{"encoder_norm": "batchnorm", "encoder_padding_mode": "reflect", "encoder_depths": [2, 4, 4], "decoder_head_dim": 32, "decoder_cross_attention_every": 1, "learning_rate": 0.0014, "beta2": 0.999, "epochs": 149.9, "lr_schedule": "step"}
Rows from block 3 of the audio encoder, named by matrix and row number. Rows with one number belong to one channel. Each number is 128 + 32 x the weight over its row's rms, rounded and kept within 0 to 255. All counts start at 0. After the name is the row's rms in percent of the matrix's.
# convs0: first width-7 conv (encoder.blocks.3.convs.0.weight, 96x96x7), inputs 48-63, a 7 kernel for each
# convs1: second width-7 conv (encoder.blocks.3.convs.1.weight, 96x96x7, transposed), outputs 48-63, a 7 kernel for each
convs0.43 103 [ 88  70  98 125 140 106 148 113 113 117 149 153 131 138 112 107  78  74  53 134 162 132 160 180 134 139 160 136  70  83 101 116 140 153 158 160 145 100 116 135  85 121 176 100 103 142 141 159  86  83  90 135  93  81  99 132 192  95 110 116 134 103 121 100 109 124 117 154 153 153 143  86  50  70 109 133 167  96 109 128 155 160 126  61 124 110 191 182 156 150 123 112 143  78  25  89 104 115 133 184 191 154 148 146 169 142 114 136 105 108 151 160]
convs0.44 099 [ 80 139 134  94  86  81 157  26 100  95  82 144 104 100 124 131 153 107  70  90 170  66 110 161 117 153 139 119 130 141 143 144  93 131 167 149 156 135 132 122  65 127 122  93  94 147 131  80  86 150 164 165 175 171 138 128 195 124 127 141 196 160 135 108 109 124 132  71  83  98  85  69 111 117 132 143 178 186 198 144 121 140 145 140 140 197 167 103  98  78  80 112 117 122  76  91 119 114 137 104 165 162  20  79 112 129 174 147 151 100 103 130]
convs0.45 097 [110  73  70  98 154 178 161 124 141 122 115 127 112 128 111 111 121 127 123 117  77 114  80  25  43 125 136 142  80  66  56 132 138 163 171 139 152 153 157 175 179 116  75  81 117 115 107 147 136 111 148 165 165 157 154 186 121 127 167 121 105 149 127  51  92 186 199 162 157 166 124 136 136 168 153 107 129 142  98 134 165 202 133  96 138 131 169 169 150 109  97  99 121  83  51 107 112 126  86 101  61  56 181 185 165  87 114 130 133 125 134 161]
convs0.46 100 [138 163 150 124 126 122 116 159 170 153 125 147 122 128 117 150 154 150 143 129 131 114  93 125 174 175 122 131  79 125 120 109 141 119 130 130 132 116 105 112 104 115  89  85 116 157 157 128 148  87 116 161 117 108  98 140 133 155 167 174 179 135 156  97 134 168 137 120  85 139 152 105 106  81  71 101 108 155 151 124 117  86  81 140 141 153 146 165 138 124 112 100 109 106  82 103 144 167  87 104  78  75 105 156 231 138 131 139 151 152 155 176]
convs0.47 098 [132 119 131 139 120 107 134  92 120 130  91  99  96 107 122 137  94 118 190 199 158 117 138 156 163 136 127 119 127 172 160 169 104 124 179 154 129 130 145 146 157 156 125  93  94 116 149 148 108 113 130  93 146 155 132  88 129  99  77 103 166 155 108 158 142 118  92  51  92 127 136 151 135 142 130 145 179 123 155  67  35 130 117  73  88 115  66  90 114 113 116  94 109 147  80  76  30  81  69 121 189 181 138 108 122 137  89 139 181 142 110 111]
convs0.48 100 [136 174 117 117  70  37 121  76  90  87  74 128 109 148  96 113 155 180 173 163 119 138 151  97 112 108  97 119 167 158 142 177 134 136 157 126 131 141 156 103 108 141 150 141 170 171 130 127 120 132 116 128 117 101 129 153 172 141 146 143 115  99 162 112  80  96  15   0  38 152 139 145 149  76  54 167 142 111 133 188 222 178 169 135  97 121 109  99 100  70  91 143 123 116  38  89 141 154 148 106 175 134 116 124 106 135 172 156 118 101 147 146]
convs0.49 095 [111 103 124 120  99 101 103 122 128 130 117  70  98 127 155  88  97 129 113 124 135 113 169 176 143 143 141  96 105  95 125 138 123 151 160 184 133  70 113 113 151 156 140  89 120 135 156 167 160 136 105 135 121 153  64 100 139 138 150 172 141 135 176 153 119 115 111  91 105 125 110  99 124 109 122 142  90  91 111  91  93  84  54  78 167 151 123  83  74  96 101 140 148 101 114 137 145 214 157 115  64 108 125 125 107 152 152 152 165 139 113 105]
convs0.50 104 [180 121  81  98 131 100 103 118 152 191 152 156 159 142 132 143 126 148 120  82 115 138  53  93 135 146 117 142 134 149  70  49 108 116 135 147 130  96 119 118 155 167 125 136 109  91 110 115 119 118 114 119 102 124 175 163 137 177 157  62  53 104 117 142 187 157  88 134 141 162  78 148 156 153 158 183 181  96  98 131 204 186 168 116 140 116 100 123 103 140 153 143 142 132 171 151 158 143 134 120 124 153 136 125 143 167 150 107 134 103 119 177]
convs0.51 103 [141 139 122 120 119 128 188 170 154 123 106  97 105  70 105 113 122 164 143 104  94  67 105 120  71  20  57 138 161 128 109 145 159 181 177 145 160 137 126 164 179 155 133 157 151 108  97  88 181 136 133 147 135 106 125 114 156 117 102 139 121 149 153 106 100  86 158 166 180 128 124  93 101  96 146 123 128 161 176 186 156 152 148 172 158 145 132 107 127 138 154 135 100  82  91 107 110 176 139 126  63  89 118 143 147 140 119 157 170 129 136 112]
convs0.52 101 [100 138 127 104 119 136 127 139 101  61  72 117 104 114 107 103 133 151 123 126 161 124 136  54  29  93  85  83 118 155 198 124  75 143 189 122 102 152 155 164 115 120 149 152 124 122 118 116 155 147  97  76 134 147 114 145 163 129 164 166 182 164 160  86 119  99 132 175 174 140 131 161 139 148 124 143 141  82  88 130 167 155 169 211 128 166 181 167 134  98  91 106  99  98 153 181 156 112  99  40  68 133 161 161 117 140 160 153  47  55 126 173]
convs0.53 096 [123  71 101 131 162 172 136 100  89 116  94 102 155 159 154 140 144 100  52 104 159 127  98 159 156 123 113 116 138 142 161 147  89 121 127 129  90  68  60 127 149 172 106 115 143 176 154 139 117  99 103 173 115 109 116 134 111  88  72  49  48 122  96  75 138 106 126 175 233 171 111 121 135 165 103 148 145 139 107 145 107  72  87 101 133  98 145 157 134 128 135 138 143 140 169 102 122  99  54  89  76 155 127  95  80 163 192 209 164 178 158 156]
convs0.54 107 [ 89 107 126 124  95  96 103  96 103 130 130 125 151 125 115 102 121 152 119 153 102  91 102 107 186 140  80 113 155 125 118 144 138 122 137 159 129 160 174 106  89 114 153 129 173 164 122 118 121 155 120  99 115 174 174 140  79  84  93 105 123 197 134 158 176 169 119  62  99 120  91 108 134 158  75 100 116 118 117 153 154 129 130 185 175 154 146 125 124 138 132 110 131 108 132 162 187 155 135  74 106 114 141 189 141 155 142 127 159  99 102 101]
convs0.55 107 [107 152 112  94 178 196 156 131 120 129 103  64 124 133 149 147 103 153 126 122 101 100 146 132  64  91 110 107 146 142 113  28  66  84  80 118 148 129  35  85 158 141 109 121 164 138 107  81 157 104 100 127 138 130  97 107  98 125 122 135 129 124 144 133 151 144  78 112 129 147 117 124 122 142 149 102  66 115 118 124  57  71 115 149 118 137 151 131 128 112 108 140 105 143 181 169 139 137 124 173 176 143 135  96 148 110 114 140 169 128  48  93]
convs0.56 095 [197 162 115 111 135 105  79 145  99 108 102  96 143 171 126 126 116 143  98  67  87  79  57 164 108 161 121 126 127 111 130 174 167 108 118 164 164 144 102 149 153 111  89  66 115 129 151 138 101 138 126 121 116 134 111 108  90 107 152 158 126 138 126 127 133 122 179 138 117 118 145 147 109  87 142 126  74 139 117 117  80  74 101 134 113 135 158 160 190 184 136  98 145 165 145 122 138 120  97 143 138  86  52  66  92 103 103 112 143 114 120  85]
convs0.57 104 [ 66 103 100  93 119 130 118 118 124 122 104  63 120 170 145 148 153 104  89  85  96 149 103 131 184 159  78  94 112 124 100 111 185 149 122 112 131 168 150  97 135 160 128 130 126 136 155  84  72 170  82 110  79 143 130 122 114 131  96 115 126 152 164 135 145 135  98  85 109 125 162 147 166 124 136 174 193  57  93 104  92  94 139 168 109 142 165 154 132 126 154 139  76 103 211 146 126 100  78  95 112 168 134 157 133 131 100 133 132 141 115 131]
convs0.58 103 [134 145 155 125 131 152 161 116 108 132 164 165 136 108 120 102  34 109 148 123 145  95 153 137 141  93 130 100 141 151 149 138 143 122 125 165 180 153  57 113 135 156  80  98  86 126 116 146 133 114 105  82 135 156 149 143 121 151 112 104  91 121 151 136 147  99 129 128  79 154  28 104 122 170 152 122 155 183 148  49  77 124 118 103 169 164 113  76  87 139 185 110 164 136 103  93 121 125 143 139 107  60  86 141 101  91  88  93 154 192 175 156]
convs0.59 098 [199 149 122 137 160 147 113  94  58  91  72 120 144 151 111 127 193 180 131 122 133 116 111 121 126 112  96 125 151  86 106 183 132 108 122 136 143 148 158 166 167 171 122 147 123  73  73 166 173  83 108 127 101 121 162 125  81  83  91 106  81 101  96 127 131 119 119 131 149 110 109 123 163 128 121 164 166 139 168 167 150 148 199 138 115 104  91  92  98  90  76 141 131 127 110 120 114 147 170 217 193 154 150  98  63 156 135 141 145 157 171 164]
convs0.60 101 [141 160 171 160 129 110 139 125  91 139 146 125 151 147 130 119 150 125 109 143 119 167 102  76  89  91 141 176 133 164 135 102  55 130  74 132 135 143 129 137 127 128 167 132  81 124 100  99 121 114 123 137 148 156 122 133 196 146 117 110 103 122 114  85 143 176 180 149 190 146 124 111 106 118 108 190 177 154 146 141 173 209 133 111 143 126 132 106  95 149 144 128 105 106 118  99  54  88 132 108 153 123 164 113 145 110 130 128 143 114  82 141]
convs0.61 098 [107 133 152 151 143 156 127 130 116 111 119 127 144 147 185 174 158 115 114 135 114 154 140 191 126 114  82 148 143 172 154 154 108  69  77  71 103 139 100 103 123 118 135 110 114 100  69 112 139 108 104 109  89 133 149 145 161  90 131 164 147 136 136  95 135 122 143 147 160 166  94  71 119 150 135 145 158 107 129  95 100 112 114 113 145 169 177 124 132 170 130 166 126 109  83  76 132 176 164 105  34 175 194 184 179 138 105 100 110 125 141  98]
convs0.62 101 [142 143 146 125 116 148 134 119 130 127 177 186 136  80 143 145 110 125  83 114  94 126 159 199 225 146  85  65 103  72  64 103 106 145 149 123 119 100 105  88 107  78 131 158 198 158 128  82  75 138 122  94  56  37 109 112 108 102 179 204 132 103 133 153 143 164 145 123 163 152  98  92 110 150 119  89  88 150 151 160 137 113 142 178 147 176 110 139 143 192 147 160 187 166 141 140 151 122 136 159 134 124 136 205 165 139 103  84  72  84 129 114]
convs0.63 099 [140 128 152 129 167 171 149 140 120 114 132 165 161 155 110  85 158 154 103 127 104 109 117  47  88 137 136 191 119  92  73  49  65  70  59 125 149 156 127 132 180 172 172 126 147 148 147 124 137 119 113 181 182 152 142  95 154 135  97 124 177 132  87 138 123 112  99 158 169 130 134 106 142 143 168 154 144 168 178 183 108  93  97 110 148 104  99 108 117 160 174 167 152  90 118 137 111 126 143 100 137 170 157 128 117 135 131 132 138 106 132 154]
convs0.64 094 [134  93 115 145 166 167 163 137 128 104 109 154 176 163 160 115 153 132 108 131 117 117 149  65 121 105 117 103 121  96 143  80  29 128 142 148 139  60  91 138 128 118  86 136 115 145 142 139 224 120 136 162 166 133 146 143 145 112 150 138 143 104  95 145 131 111 111 147 145 130 131  90 148 113 103 129 139 147 116 101 148 162 102 100 110 170 136 104 150 118 184 116  28 143 147 102 136 147 139 109 142 182  84 140 188 141  96 210 155 121 173 162]
convs0.65 104 [ 95  58 112 164 135 165 167 116 116 124 136 152 111 123 117 136 122 170  90  13  77 108 153 142 110 142 197 184  96 111 112 145 162 167 174 171 110  92 144 161 153 115 141 120 118 103  61 130 198  98 133 101 162 122  85 145 124 102  86  88 124 202 167  90  97 136 165  92 167 173 153 162 100  37  97 126 127  60  82 114 107  66 104 137 153 162 126  84 130 129 146 128 135 171 123 166 189 186 120 144 130  95 134 190 121 139 122 106 100 123  98  95]
convs0.66 098 [110 145 152 138 135 124 130  25  24  66 103 108 125 106  86 103  95 112 141 120 135  84 113 118  94 104 147 178 177 133 143 154 130 122 128 143 131 159 105 130 133  87  67  93 151 125 136 114 127 144 156 167 156 136 144 151 148 157 195 131  66 140 142  67  49 119 138 147 121 134  96  82 100 156 114 101 135 131 124 125 131 182 130 122 120 137 132 151 143 152 152 101 104 132 146 123 134 137  92  85  49  78 157 162 170 104 156 131 142 135 148 186]
convs0.67 098 [ 89 102 157 117 123 122  94 122 105  85 124 106  97 104  98 124 109 151 149 128 173  96  92 125 202 194 148 118 109 130 117  96 129 104  69 140 126 114 110 154 157 147 106 104  79  93 147 156 187 158 136 123 153 134 105 181  83  96 123 181 178 137 110 181 167 111  79  83  88 112  93 101 125 144 158 142 142 131 111  95 142 166 154 119 118 112 114 100 184 215 152 101 143 149 153  64  72 118 100  97 147 155 142  96 113  89 106 143 148 109 127 163]
convs0.68 096 [102  89 112 124 123 122 125 143 169 152 147 172 150 143 112 142 118  90 160 114 124 121  96 186 188  65 123 125 126 176 153 109 138 148 170  99 146 154  82 157 170 147 114 162 117 129 144  98 124 121 121  85 171 175 136 113 169  94  87 117 152 117  82 111 144  94 138 149  99  87 114 133 123 144 156 148 190 120 149  85  89 167 161 175 108 169 165 143 100 132 143 104 101 166 164 167 152 126 143  98  89 138 146  67 154 137  94  99 120  97 124 137]
convs0.69 099 [142 126 109 115 104 134 149 146 119  90 114 147 100 161 115 148 152 123  27  47 101 139 118  35  72 134 192 141 144 121  85  88 126 126 141  83  86 139 147 115 120 112 128 109 128 120 172 159 116 128 167 144 149 157 107 148  95  48 117 159 157 154 137  69  76 108 108  97  90  78 110 100 137 131  75 113 113 108 134 145 148 105  89  65 189 154 142  97  87  73 108 113 103  93 107 153 137  98 109  36  71 113 150  77 104 151 177 110 107 117 112 139]
convs0.70 101 [133 127 119 156 148 155 102 145 106 124 134  84  72 136  85 129 197 157 149 114 119 127 123 185 153 155 145 152 119 114 149 109 151 172 130 122 118  85 115 124 125 131 119 123 131 156 161 151 162 120 114  91 115 146 138 114  88 132 155 153 172 132 141 132 116  97 135 115 171 171  92 108 137 161 147  97 122 131 151 179 168 154 174 178 146 155 103  75  82  58 104 123 106 125  91 112 125  89 153 136  80 179 121  90 104 140 159 129  84 108 123  92]
convs0.71 105 [ 81 142 124 139 155 136 139 174 150 129 126 110 111 134  57  68 133 111 120 142 134 125  39  10  37 100 150 160 125 169 109  95 121 140 141  96 135 153 164 136 119 132 146 144 147 135 112  85  61 117  69  86 114 110 114 133 117 123 120 117 128 114 124 150 113  55  99 114 133 131 136 124 113  73  92 120 102 101 111 122 112 154 132  87 113 145 157 140 129 122 160 136 169 156 159 177 164  99  98  82  74  66 116 106 109 154 179 149  94  92 110  85]
convs0.72 102 [128  89  83 160 167 191 165 123 145 127 131 136 133 158 119 135 142 131  80 130 122 126 119  79 100 103 100  91 144 171 183 105 109 164 156 121 113 149 137 127 111 108 114 144  98  89  88  71  62 126 133 126 158 156 121 141 167 150 113 153 142 131 100  76  61  99 172 177 136 121 107 116  92  94 145 147 179 130 144 157 164 153 152 138 127 180 206 153 135 175 189 140 129 138 165 167 106 121 125  97  99 144 192 158 171 128 135 110  74  78 134 114]
convs0.73 100 [148 115 134 140 120  90  98  70  52 123 114 119 133 148 157 172  99 138 151 123 139  89  25 135 202 142 193 118 147 122 106 153 115 106 102 149 176 133  91 126 149 124 160 132 153 141 131 170 170  57  95  64  93 112 101 127  88 128 131  82 117 177 164  64 112  95 111 188 195 147  98 130 112  72 102 105 144 109 118 153 166 132 114  52 186 161  84  78  70 136 124  88 114 215 143 129 117 124  84  87 133 122 163 149 124 153 121 105 140 124 138 155]
convs1.43 097 [142 137 159 171 192 161 173 151 102 104 165 149 114 124 118 111 112  88 142 169 142 116 125 127 129 143 100 152 162 139 144 156 107 105 131 121 146 111 111  95 137 137 118 112 112 152 156 137 130 112 101  96 101 125 140  82 101  88 112 142 103  76 138 135 131 160 139 140 137 146 127  89 151 122 153 196 185 121  64  63  86 112  83  72 142 143 129  88 127 143 140  97 129 132 160 152 100  99 115 125 119 113 116  84 108 139 110  95  95  87 120 143]
convs1.44 098 [104  95 101 106 106 118  78 157 196 178 119 118 106  92 156 124 107 121 136 119 100 126 149 129 134 174 124 134 146 133 116 110 136 183 157 153 184  88 107  79  88 115 139 125 116 124  99  97 115 173 152 136 127  90 111 125 139 115 132  76  50 102 152 123 115 102  90 140 134 139  76  65  69 104 142 152 132 128 113 133 147 151 133 102  19 104 125 116 142 176 160 113 138 124  84  71  62  82 201 171 186 177 135 113 142 130 144 147 101 105 138 192]
convs1.45 095 [121 147 134 125 165 128 106  79 124 129 139 115  80  83 100  74  86 123 135 198 135 100  97 129  77 129 182 147 154 107 100 127 146 142 152  95 102  28  38  93 173 181 105 118 151 142 103  65  98 148  81  93 116 129 125 131 147 113 104  91 116 156 191  98 119 153 156 144 105 115 155 155 148 161 147 149 144  79  71  73  83 140 141 130 129 141 165 134  91  69  72 197 168 192 141 131 108  74 128 125 115  75 131 126 116 127 106 132 120 124 136 157]
convs1.46 097 [136 141 115  94 113 120 140 110  95 104  73 121 116 138  94 137 122 158 211 150 105  88 147 181 114  80  72  47 104 154 147 129 152 160 130 110 143 136 133 113 114 139 169 129 135 174 132 103 165 133 105 116 157 113 119 161 109 143 114 102 131  99  75 117 134 112 147 195 161 114  82 100 151 157 129 126 163 126 134 155 180 167  97 102  97 130 122 136 151 170 164  91 108 137 127  95  93  72 143 127 119  90 116 151 150 135 169 157 104 112 181 176]
convs1.47 102 [135 149 117 153 125 100  75 132 129 108 127  87 105  99 140 112 127 129 138 129  94 126  89 114 113 127 119 162 117 127 105 178 168  66  67 111 111 126 150 181 162 156 109 120  78 116 172 186 141 144 116  93  21  34  95 150 135 122 154 122 104 169 169 113 109 155 186 125 109 119 118 136 162 149  93 140 128  91 106  87  91 110 143 148 176 179 127 128 117 126 219 114 119 151 131  87 121 131 141 138 158  93 112 145 104 119  57 128 138 109 103 124]
convs1.48 099 [173 164 192 179 136 141 154  96  99  80 131 135 104  84 143  96 110 138 125  76  94 115 110 155 117 122  75  86 193 158  96 138 180 157 140 143 141 160 171 124 129 167 148 133 135 146 152 165 119 149 150 144 105  81  73  64 147 140 153 133 114 104 146 140 123 110 188 163 143 139 138 147 156  67 104 151 126 146 147 156 134 136 128  93  84  95 143 151 134 135 160  80 104 104  36  72 120  93 152 141 158 135  64 118 154 130 159 103 119 168 136 127]
convs1.49 093 [132 152 217 176 107  71  44 130  94  75 105 163  73  87 113 112 119  87 112 140 114 145 124 104 115 114  88 132 123 147 178 142 125 165 194 164 166 154 146 143 125 136  76 165 186 101 111  93  98 204 145 113  72  80  74 113 123 147 132 117 150 103 108 143 149 113 138 127 124 158 107  53  55 108 139 124 176 147 175 183 127 176 183 162 156 167 144 106 113 126 162  71  87 114 182 173 111 177 129 120 156 157 135 141 121 125 110  59  70  66  51 128]
convs1.50 098 [166 111  76 122 173 144  99 151 136  89 109 158 200 177 117  99 149 183 126 112 140 114 120 120 140 101 103 177 109  92 141  73  66 160 132 129 136  85 148 182 164 134 138  89 125 175 142  64 122 134 115 121 134 132 118  96 111  83  70  65  90 106 114  95 117 120 106 113 101 138  91  69 122 154 141 121 146  93  91 140 120  91 144 155 134 134 102  78  84 114 103 187 152 134 120  96  70 128 177 144 114 112  62  74 100 135  96  96  97 120 157 150]
convs1.51 105 [157 167 170 131  87  57  59 129 142 145 173 142 132 138  85 120 101 101 150 176 165  86 109 106  91 107 187 186 135 144 137  62  35  84 143  98 129 188 169 182 164 138 139 145 155 134 113 123 111 130  87 112 126  91  47 100  75  94  98 114 111  98  97 119 155 170 146 104 114 145 108 109 117 134 139 153 132 113 126 137 152 170 166 167 183 157 141 143 148 138 125  99 139 154 152 125  82  72 110  68  85 133 172 155 115  79  86 114 146 152  87 131]
convs1.52 103 [142 126 123 109 123 131 119 142 146 106  79  96 128 152 128 144 169 111  53  61 129 141 108  70  71 103  55 116 116  68 112 138  93 119 153  78  83  96  78  74  78 114 143 138 159 163 152 163 186 109 121 110 115  84  54  71 163 122 141 145 162 165 129 117 129 167 187 165 147 127 143 137 111 124 117 118 125 140 101  98  70  53  92 142 130 161 186 182 174 154 102 157 141 104 100 126 145 177 132  94  95 107  77 137 146 125 104 114 153  91  91  88]
convs1.53 094 [131 143 168 168 191 198 134 101 153 124 144 123  66  29 144 123 112 131 128  87  87 159 153 166 144  90 101 122 171 172 117 120 109 106  99 169 150 118 113 111 133 153 124 116 137 180 140  80  70  98  95 112 137 156  89  80 143  99  95  61 138 149 111 113 170 156 106 122 146 129  91 105 103 145 114 106 112 150 116 113 133 123  89  90 110  87 113 127 132 111 118  98 118 119 127 182 166 122 146 136  95 127 142  99  99  61 130 163 137  89  82  92]
convs1.54 104 [119 118 142 188 155 105  61  94 114 128  86  81  90  84 152 137 119 121 139 138 121 129 133 133 104  51  97 106 155 134 125 140 144 166 153 129 131 135 104 142 149 150  80 117 164 210 171 126 106 145 189 168 126  73  70 124 170 180 144 128 158 164 175 119 117 128 117 163 154 142  96 158 156 152 132 150 137 108  69  93 121 162 186 157 129 125 143 142 128 113 132 134 149 141 127 120  98 111 155 155 113 110 145 152 185 144 140 175 183 171 125 151]
convs1.55 107 [150 116 138 123 135 104  90 171 165 118 154 160 115 131 154 100 137  85 146 172  97 132 167 116  60  85 147 173  89 143 118  63  72 111 152 142  94  56  79  95  99  98 146  95  73 100 110 150 100 147 175 159 109  89 111 122 122 173 143  73  98 122 126 119 146 166 174 165 140 150 124 105 200 131 139 179 156 126 112 123 120 142 189 156  89  99 112 113 110 111 172  81  95 109 110 110  68 123 162 146 127 120 149 138 108 158 173 154  93  85 113 131]
convs1.56 093 [112 158 134 112 140 160 110 107  82 166 160 101 150 128 146 152 171 151 118 122 111 162 114  39  68 103 153 143  89  92 120 119 177 192 178 147  80 117 125  77 118 110  95 107 104 120 164 182 182 150 126 121  79  66 161 135 146 128  85  94 154 166 139 136 172 166 169 183 147 202  82 103 129 132  82 103 175  69 101 147 172 150 147 153  78 107 139 137 154 163 220 126 105 126 148 154 118 120  99 108 116 139 179 184 155 134 120 123 126 136 134 126]
convs1.57 103 [146  90 127 113 110  69  92 114 106 110 128 114 132 172 190 163 149 156 153 151 132 121 111 161  72 135 150 159 101 155 147  30  70 127 135 154 119 103 133 105 134 129 158 150 168 144 144 136 145 140 116 113 100  92  86 128  91  96  85  46 123  90 112 208 145 125  99  99 127 170 133 142 142 116 109 128 132 186 165 122  83 142 169 182 172 155 128 101 119 125 160  95  76 133 130 147 130 173 118  98 152 118 112 133 141 141 156 124 132 106 124 189]
convs1.58 103 [127 119 164 133 142 107 109 112 130 151 166 107 143 202 118 141 141 113 110 169 185 108  92 138 126  61  64 144 127 117 101 106 108 152 150  60  97 126 107 172 192 165  82 123 121 105 156 170 150 133 127 158 159 100 104 149 141 124 103 114  85  41 109 122 120 131 159 143 137 136 152 144 158 159 152 131 149 114 141 135  94 141 133  97 123 125  64  72  60 128 130 149 135 163 188 118 116 131 164 175 126  78 107 146  77 133 108 114 111 108 123 176]
convs1.59 101 [136 125  93 101 104 138 145 146 142 131 133  79  90 165 142  70  97 141 136 107 128 130 126 102  84 104 122 112 152 134 158 150  99  59  64 144 142 145 149 118  79 100 125 104 106 109 132 171 147 126 115  91  69 109 148 138 123 125 129  60  60  84  99 113 145 163 121 155 163 132 154 114 115 152 137 132 179 127 113 113 124 108 105 109 161 163 128 109 122 136 158 122 128 151 134 135 119 127 144 110  91  99 119 111 124 116 109  86  51  32  42  87]
convs1.60 101 [ 90 101 142 195 166  97  87 115 104 123 162 185 154 127 139 125 112 137 140 108 121 151 126 119 130 101 118 151  97  96 111  93 161 160 120 141  97  91  89 122 110  84 159 160 170 158 125  98 136 142 124 132 127 111 113  89 142 139  36   0  37 113  84  96 100 118  92  55  50  76 130  88 110 156 176 157 145 157 177 163  81 111 115 123 163 145 117 124 150 137  99 113  89 123 140  74  52 119 137 150 139 131 108 127 132 148 121 119 140 137 125 138]
convs1.61 093 [188 199 202 177 130  93  89  96  81 134 176 154 111 115 102  58 126  41  96 108  94  99 149 123 148 156 126 143 107 109 112  82 114 143 165 158 137 131 170 164 151 139 155 151 136 151 141  95  73 113 132 119 109  98 158 168 146 165 113  94 122 125 115 155 132 101  38  47 161 114 147 146 135 102 140 125 139 195 158 127 104 109 145  77 152 121  98 114 107 120  80  80 114 104 103 104 124 158  94 168 150  91 130 136  86 112  72 112 116 105 109 157]
convs1.62 102 [ 96 143 176 102  73 118  70 161 137 161 168 125 138 184 137 115 118 126 101  93  93 126 164  99  17  80 160  85 147 128 120  81  62  56 146 113 132 116 101 120 112 137 146 140  99  69  93 135 167 190 156 125 111  73 112 175 171 122  56  64 141 199 128 148  86  86  71  75 115 125 143 151 185 167 114 127  85  93  95  57  71 129 115  87  96 113 169 160 161 152 181 125 165 145 123 144 141 116 181 158 106  93 136 111  98 123 114 109 116 173 181 252]
convs1.63 092 [152 147 145 117  93 110 157 112 152 127 118 109 114  88 103 140 142 154 139 115 107 149 145 140 169 138 156 119  91 112 120 116 105  78  77 110  95 117 147 183 156 123 135 131 111  74 105 112 151 158 165 109 121 154 151  97  83 109 148 131 122 135 177 120 139  97  65 107 132 110 119 120 156 137 134 133 133 106  94  78 121 108  57 103 107  97  92 120 103 129 148 121 130 143 125  75  96  68 108  98  79  89 112  64 118  89  98 128  95  88  85 147]
convs1.64 094 [159 144  99 102 164 167 137 107 135 124  81  58  94  97 162 140 136 180  98 184 165 109 135 114 100 121 121 169 160 116  90 118 120 114 127  98 158 108  56  99 143 102 122  83  94 119 106 147 115  92  84 117 128 105 163 184  89 146 172 132  98 128 174 100  94 132  96 108 102 132  52 111  85 116 124 163 125 144 157 134 126 116 107 144 131 132 148 131 118  89  66 110 143 121 123 136 149 107  89 102 201 103 132 168  85 107  96 102 160 140 141 116]
convs1.65 097 [132  78 138 109  90  80 108 105 117 125 102 127 153 124 165  92  63 110 124 113 137  90 112 158 166 213 155  88 162 136 148 191 182 139 128 161 121 143 194 146  95 121 130 161 138 114 126 135 139 149 142 105 131 125 140 129 145 132 141 103  76 101 119 102 127 153 128  78  72 144  91  74  50  85 149 157 131 133  68  86 109 152 156 130 168 167 136 126 128 114 102  99  91 112  73  44  56  32 149  82 119 139  85 125 131 127 131  85  81 102 136 162]
convs1.66 091 [125 102 129 121 132 138 137 154 122 140 147 186 121 148 116 152 148 122 117 146 156 101 107 121 131  44  88 131 118 114 156 148  70  26  94  44  85 104 105  71 136 186 116 157 188 166 150 157 151 157 161  99  98 102  82 133  83  54  99 138 168 141 134  85  88 115 198 200 110 100 168 144 141 174 170 174 163  58 150 162  76  93 127 176  49 107 136 143 130 114 199 144 123 104  86 126 110  78  99 111 110 112 113 101 109 146 145 179 185 190 164 153]
convs1.67 101 [120 164 174 180 188 150 128 114 119 161 118  86  84 141 153 125 135 136 134 103 142 147 141 108  93  99 128 169 108 104  78  69 114 134 183 140 127 103  76  93 105 148 108 134 135 142 169 140 146 146 130 119 143 112 144 146 134 152 135 139 140 148 106 128 138 172 183 172 124  79 136 152 127 126  76  77 133 117 122  93  63 117 138 154  89 174 204 175 146 127 131 155 148 126 167 189 184 157 139 178 111  18 135 159 158  72  90 110 152 159 119  68]
convs1.68 098 [141 159 135 109 118  72  90 111 132 150 165 136 122 182 125 130  94 112 173 144 140 141 135 108 144 148  90 144 126 133 143  86  97 117  99 133 150 162 128 135 127 139 113 122 128 107  83 128 159 181 165 184 157 130 137 129 106 110 165 137  46 144 167 114 132 117  98  87 136 192  74 106 113 115  97  95 115  79 145  75  52  59 169 198 112 115 120 155 153 114  97  70  66 127 146  90  82 119  68 150 163  72  93 141 139 148 152 122 102 109 158 148]
convs1.69 100 [143 159 165 194 137 135 156  89 133 128  95 145 115  79  79  77 111  90  92 107 102 157 111 121 134 119 103 116  98 156 137 129 170 156 196 173 113  63  70  82 133 159 109 132 101  95  88 109 107 130 121  89 115 103  96  88 126 141 150 163 183 158 190  89 121  85  86 122 145 124 115 122 126 139 141 160 125 154 160 184 142 148 159 119 205 167 148 140 101 120 152  98  84  99 129 165 161 130  85 110 148 151  95  81  72 100  82  81  82 167 128 150]
convs1.70 101 [104  81 143 150 128  94  69 109 126 134 133 131  96 147 128 114 130 146 153 144 130 113 123 124 114 120 144 177  96 108 122 138 121 135 115  79  89 143 127 141 183 179  99  98 129 138 126 101 127 145 150 126 103  89 107 102  89  76 140  81  19  72  75 153 159 152 131 166 146 118 126  85 103 122 147 162 155 151 125 126 115 100  98 118 192 199 197 157  86  44  71 159 133 108  83  97 128 114 137  91 142 132 109 143 136 142 155 118  85 106 150 140]
convs1.71 106 [100 106 165 138 165 120  78 139 126 114 108 115 127 129 161 113  94 136 107  65  74 147 123 120  71  61 109 133  95 123 127 125 129  91  79 152 160 113  78  87 135 130 121 108 150 126 139 111 105 174 134 125 132 144 142  92 153 150 152 115 131 139  98  65  83 115 132 187 169 178 105  97 124 114 140 172 154  86 126 158 147 112 123 137 111 157 174 168 155 139 152 121 126 128  97 122 150 145 116  98 137 154 123 149 159 121 143 119 107 109  67 116]
convs1.72 095 [118 142 155 156 178 176 134 143 184 135 116 116 104 137 143 186  83  32  94 127 156 108 121 162 182 151 147 148 142 157 106 146 178 179 118 102 104 105 119 147 130  88 126 132 117 119 135 106 107 153 135 144 137 160 139 138  83  55 118 136 129 116 159 115  86  88 186 203 165 106 147 130 121 154 149 137 144 132 105  60  74  85 103 120 154  81  94 137 175 100  89 108  94 120 121 111  99 120  87  79 121  92  62  96 138 119 120 104 106 143 157 154]
convs1.73 099 [124 154 123 170 126 128 146 116 121 116 119  96  76 136 146 130 109 113 133 125 116 165  95 121 134  84  87  83  94  74  79  79  64 101 126 143 128 121  97  92  95 141 105 106 102 119 161 164  96 172 175 105  52  95  69  44 150 115 117 127 122 119 135  65 136 135 104  82 119 170 105 178 153  93  74 133 142 110  69 100 156 179 160 111  76 102 112  88  99 104 111 166  90 117 161 152 134 132 126 126  94  91 146 133 102 138 140 116 101 138 121  77]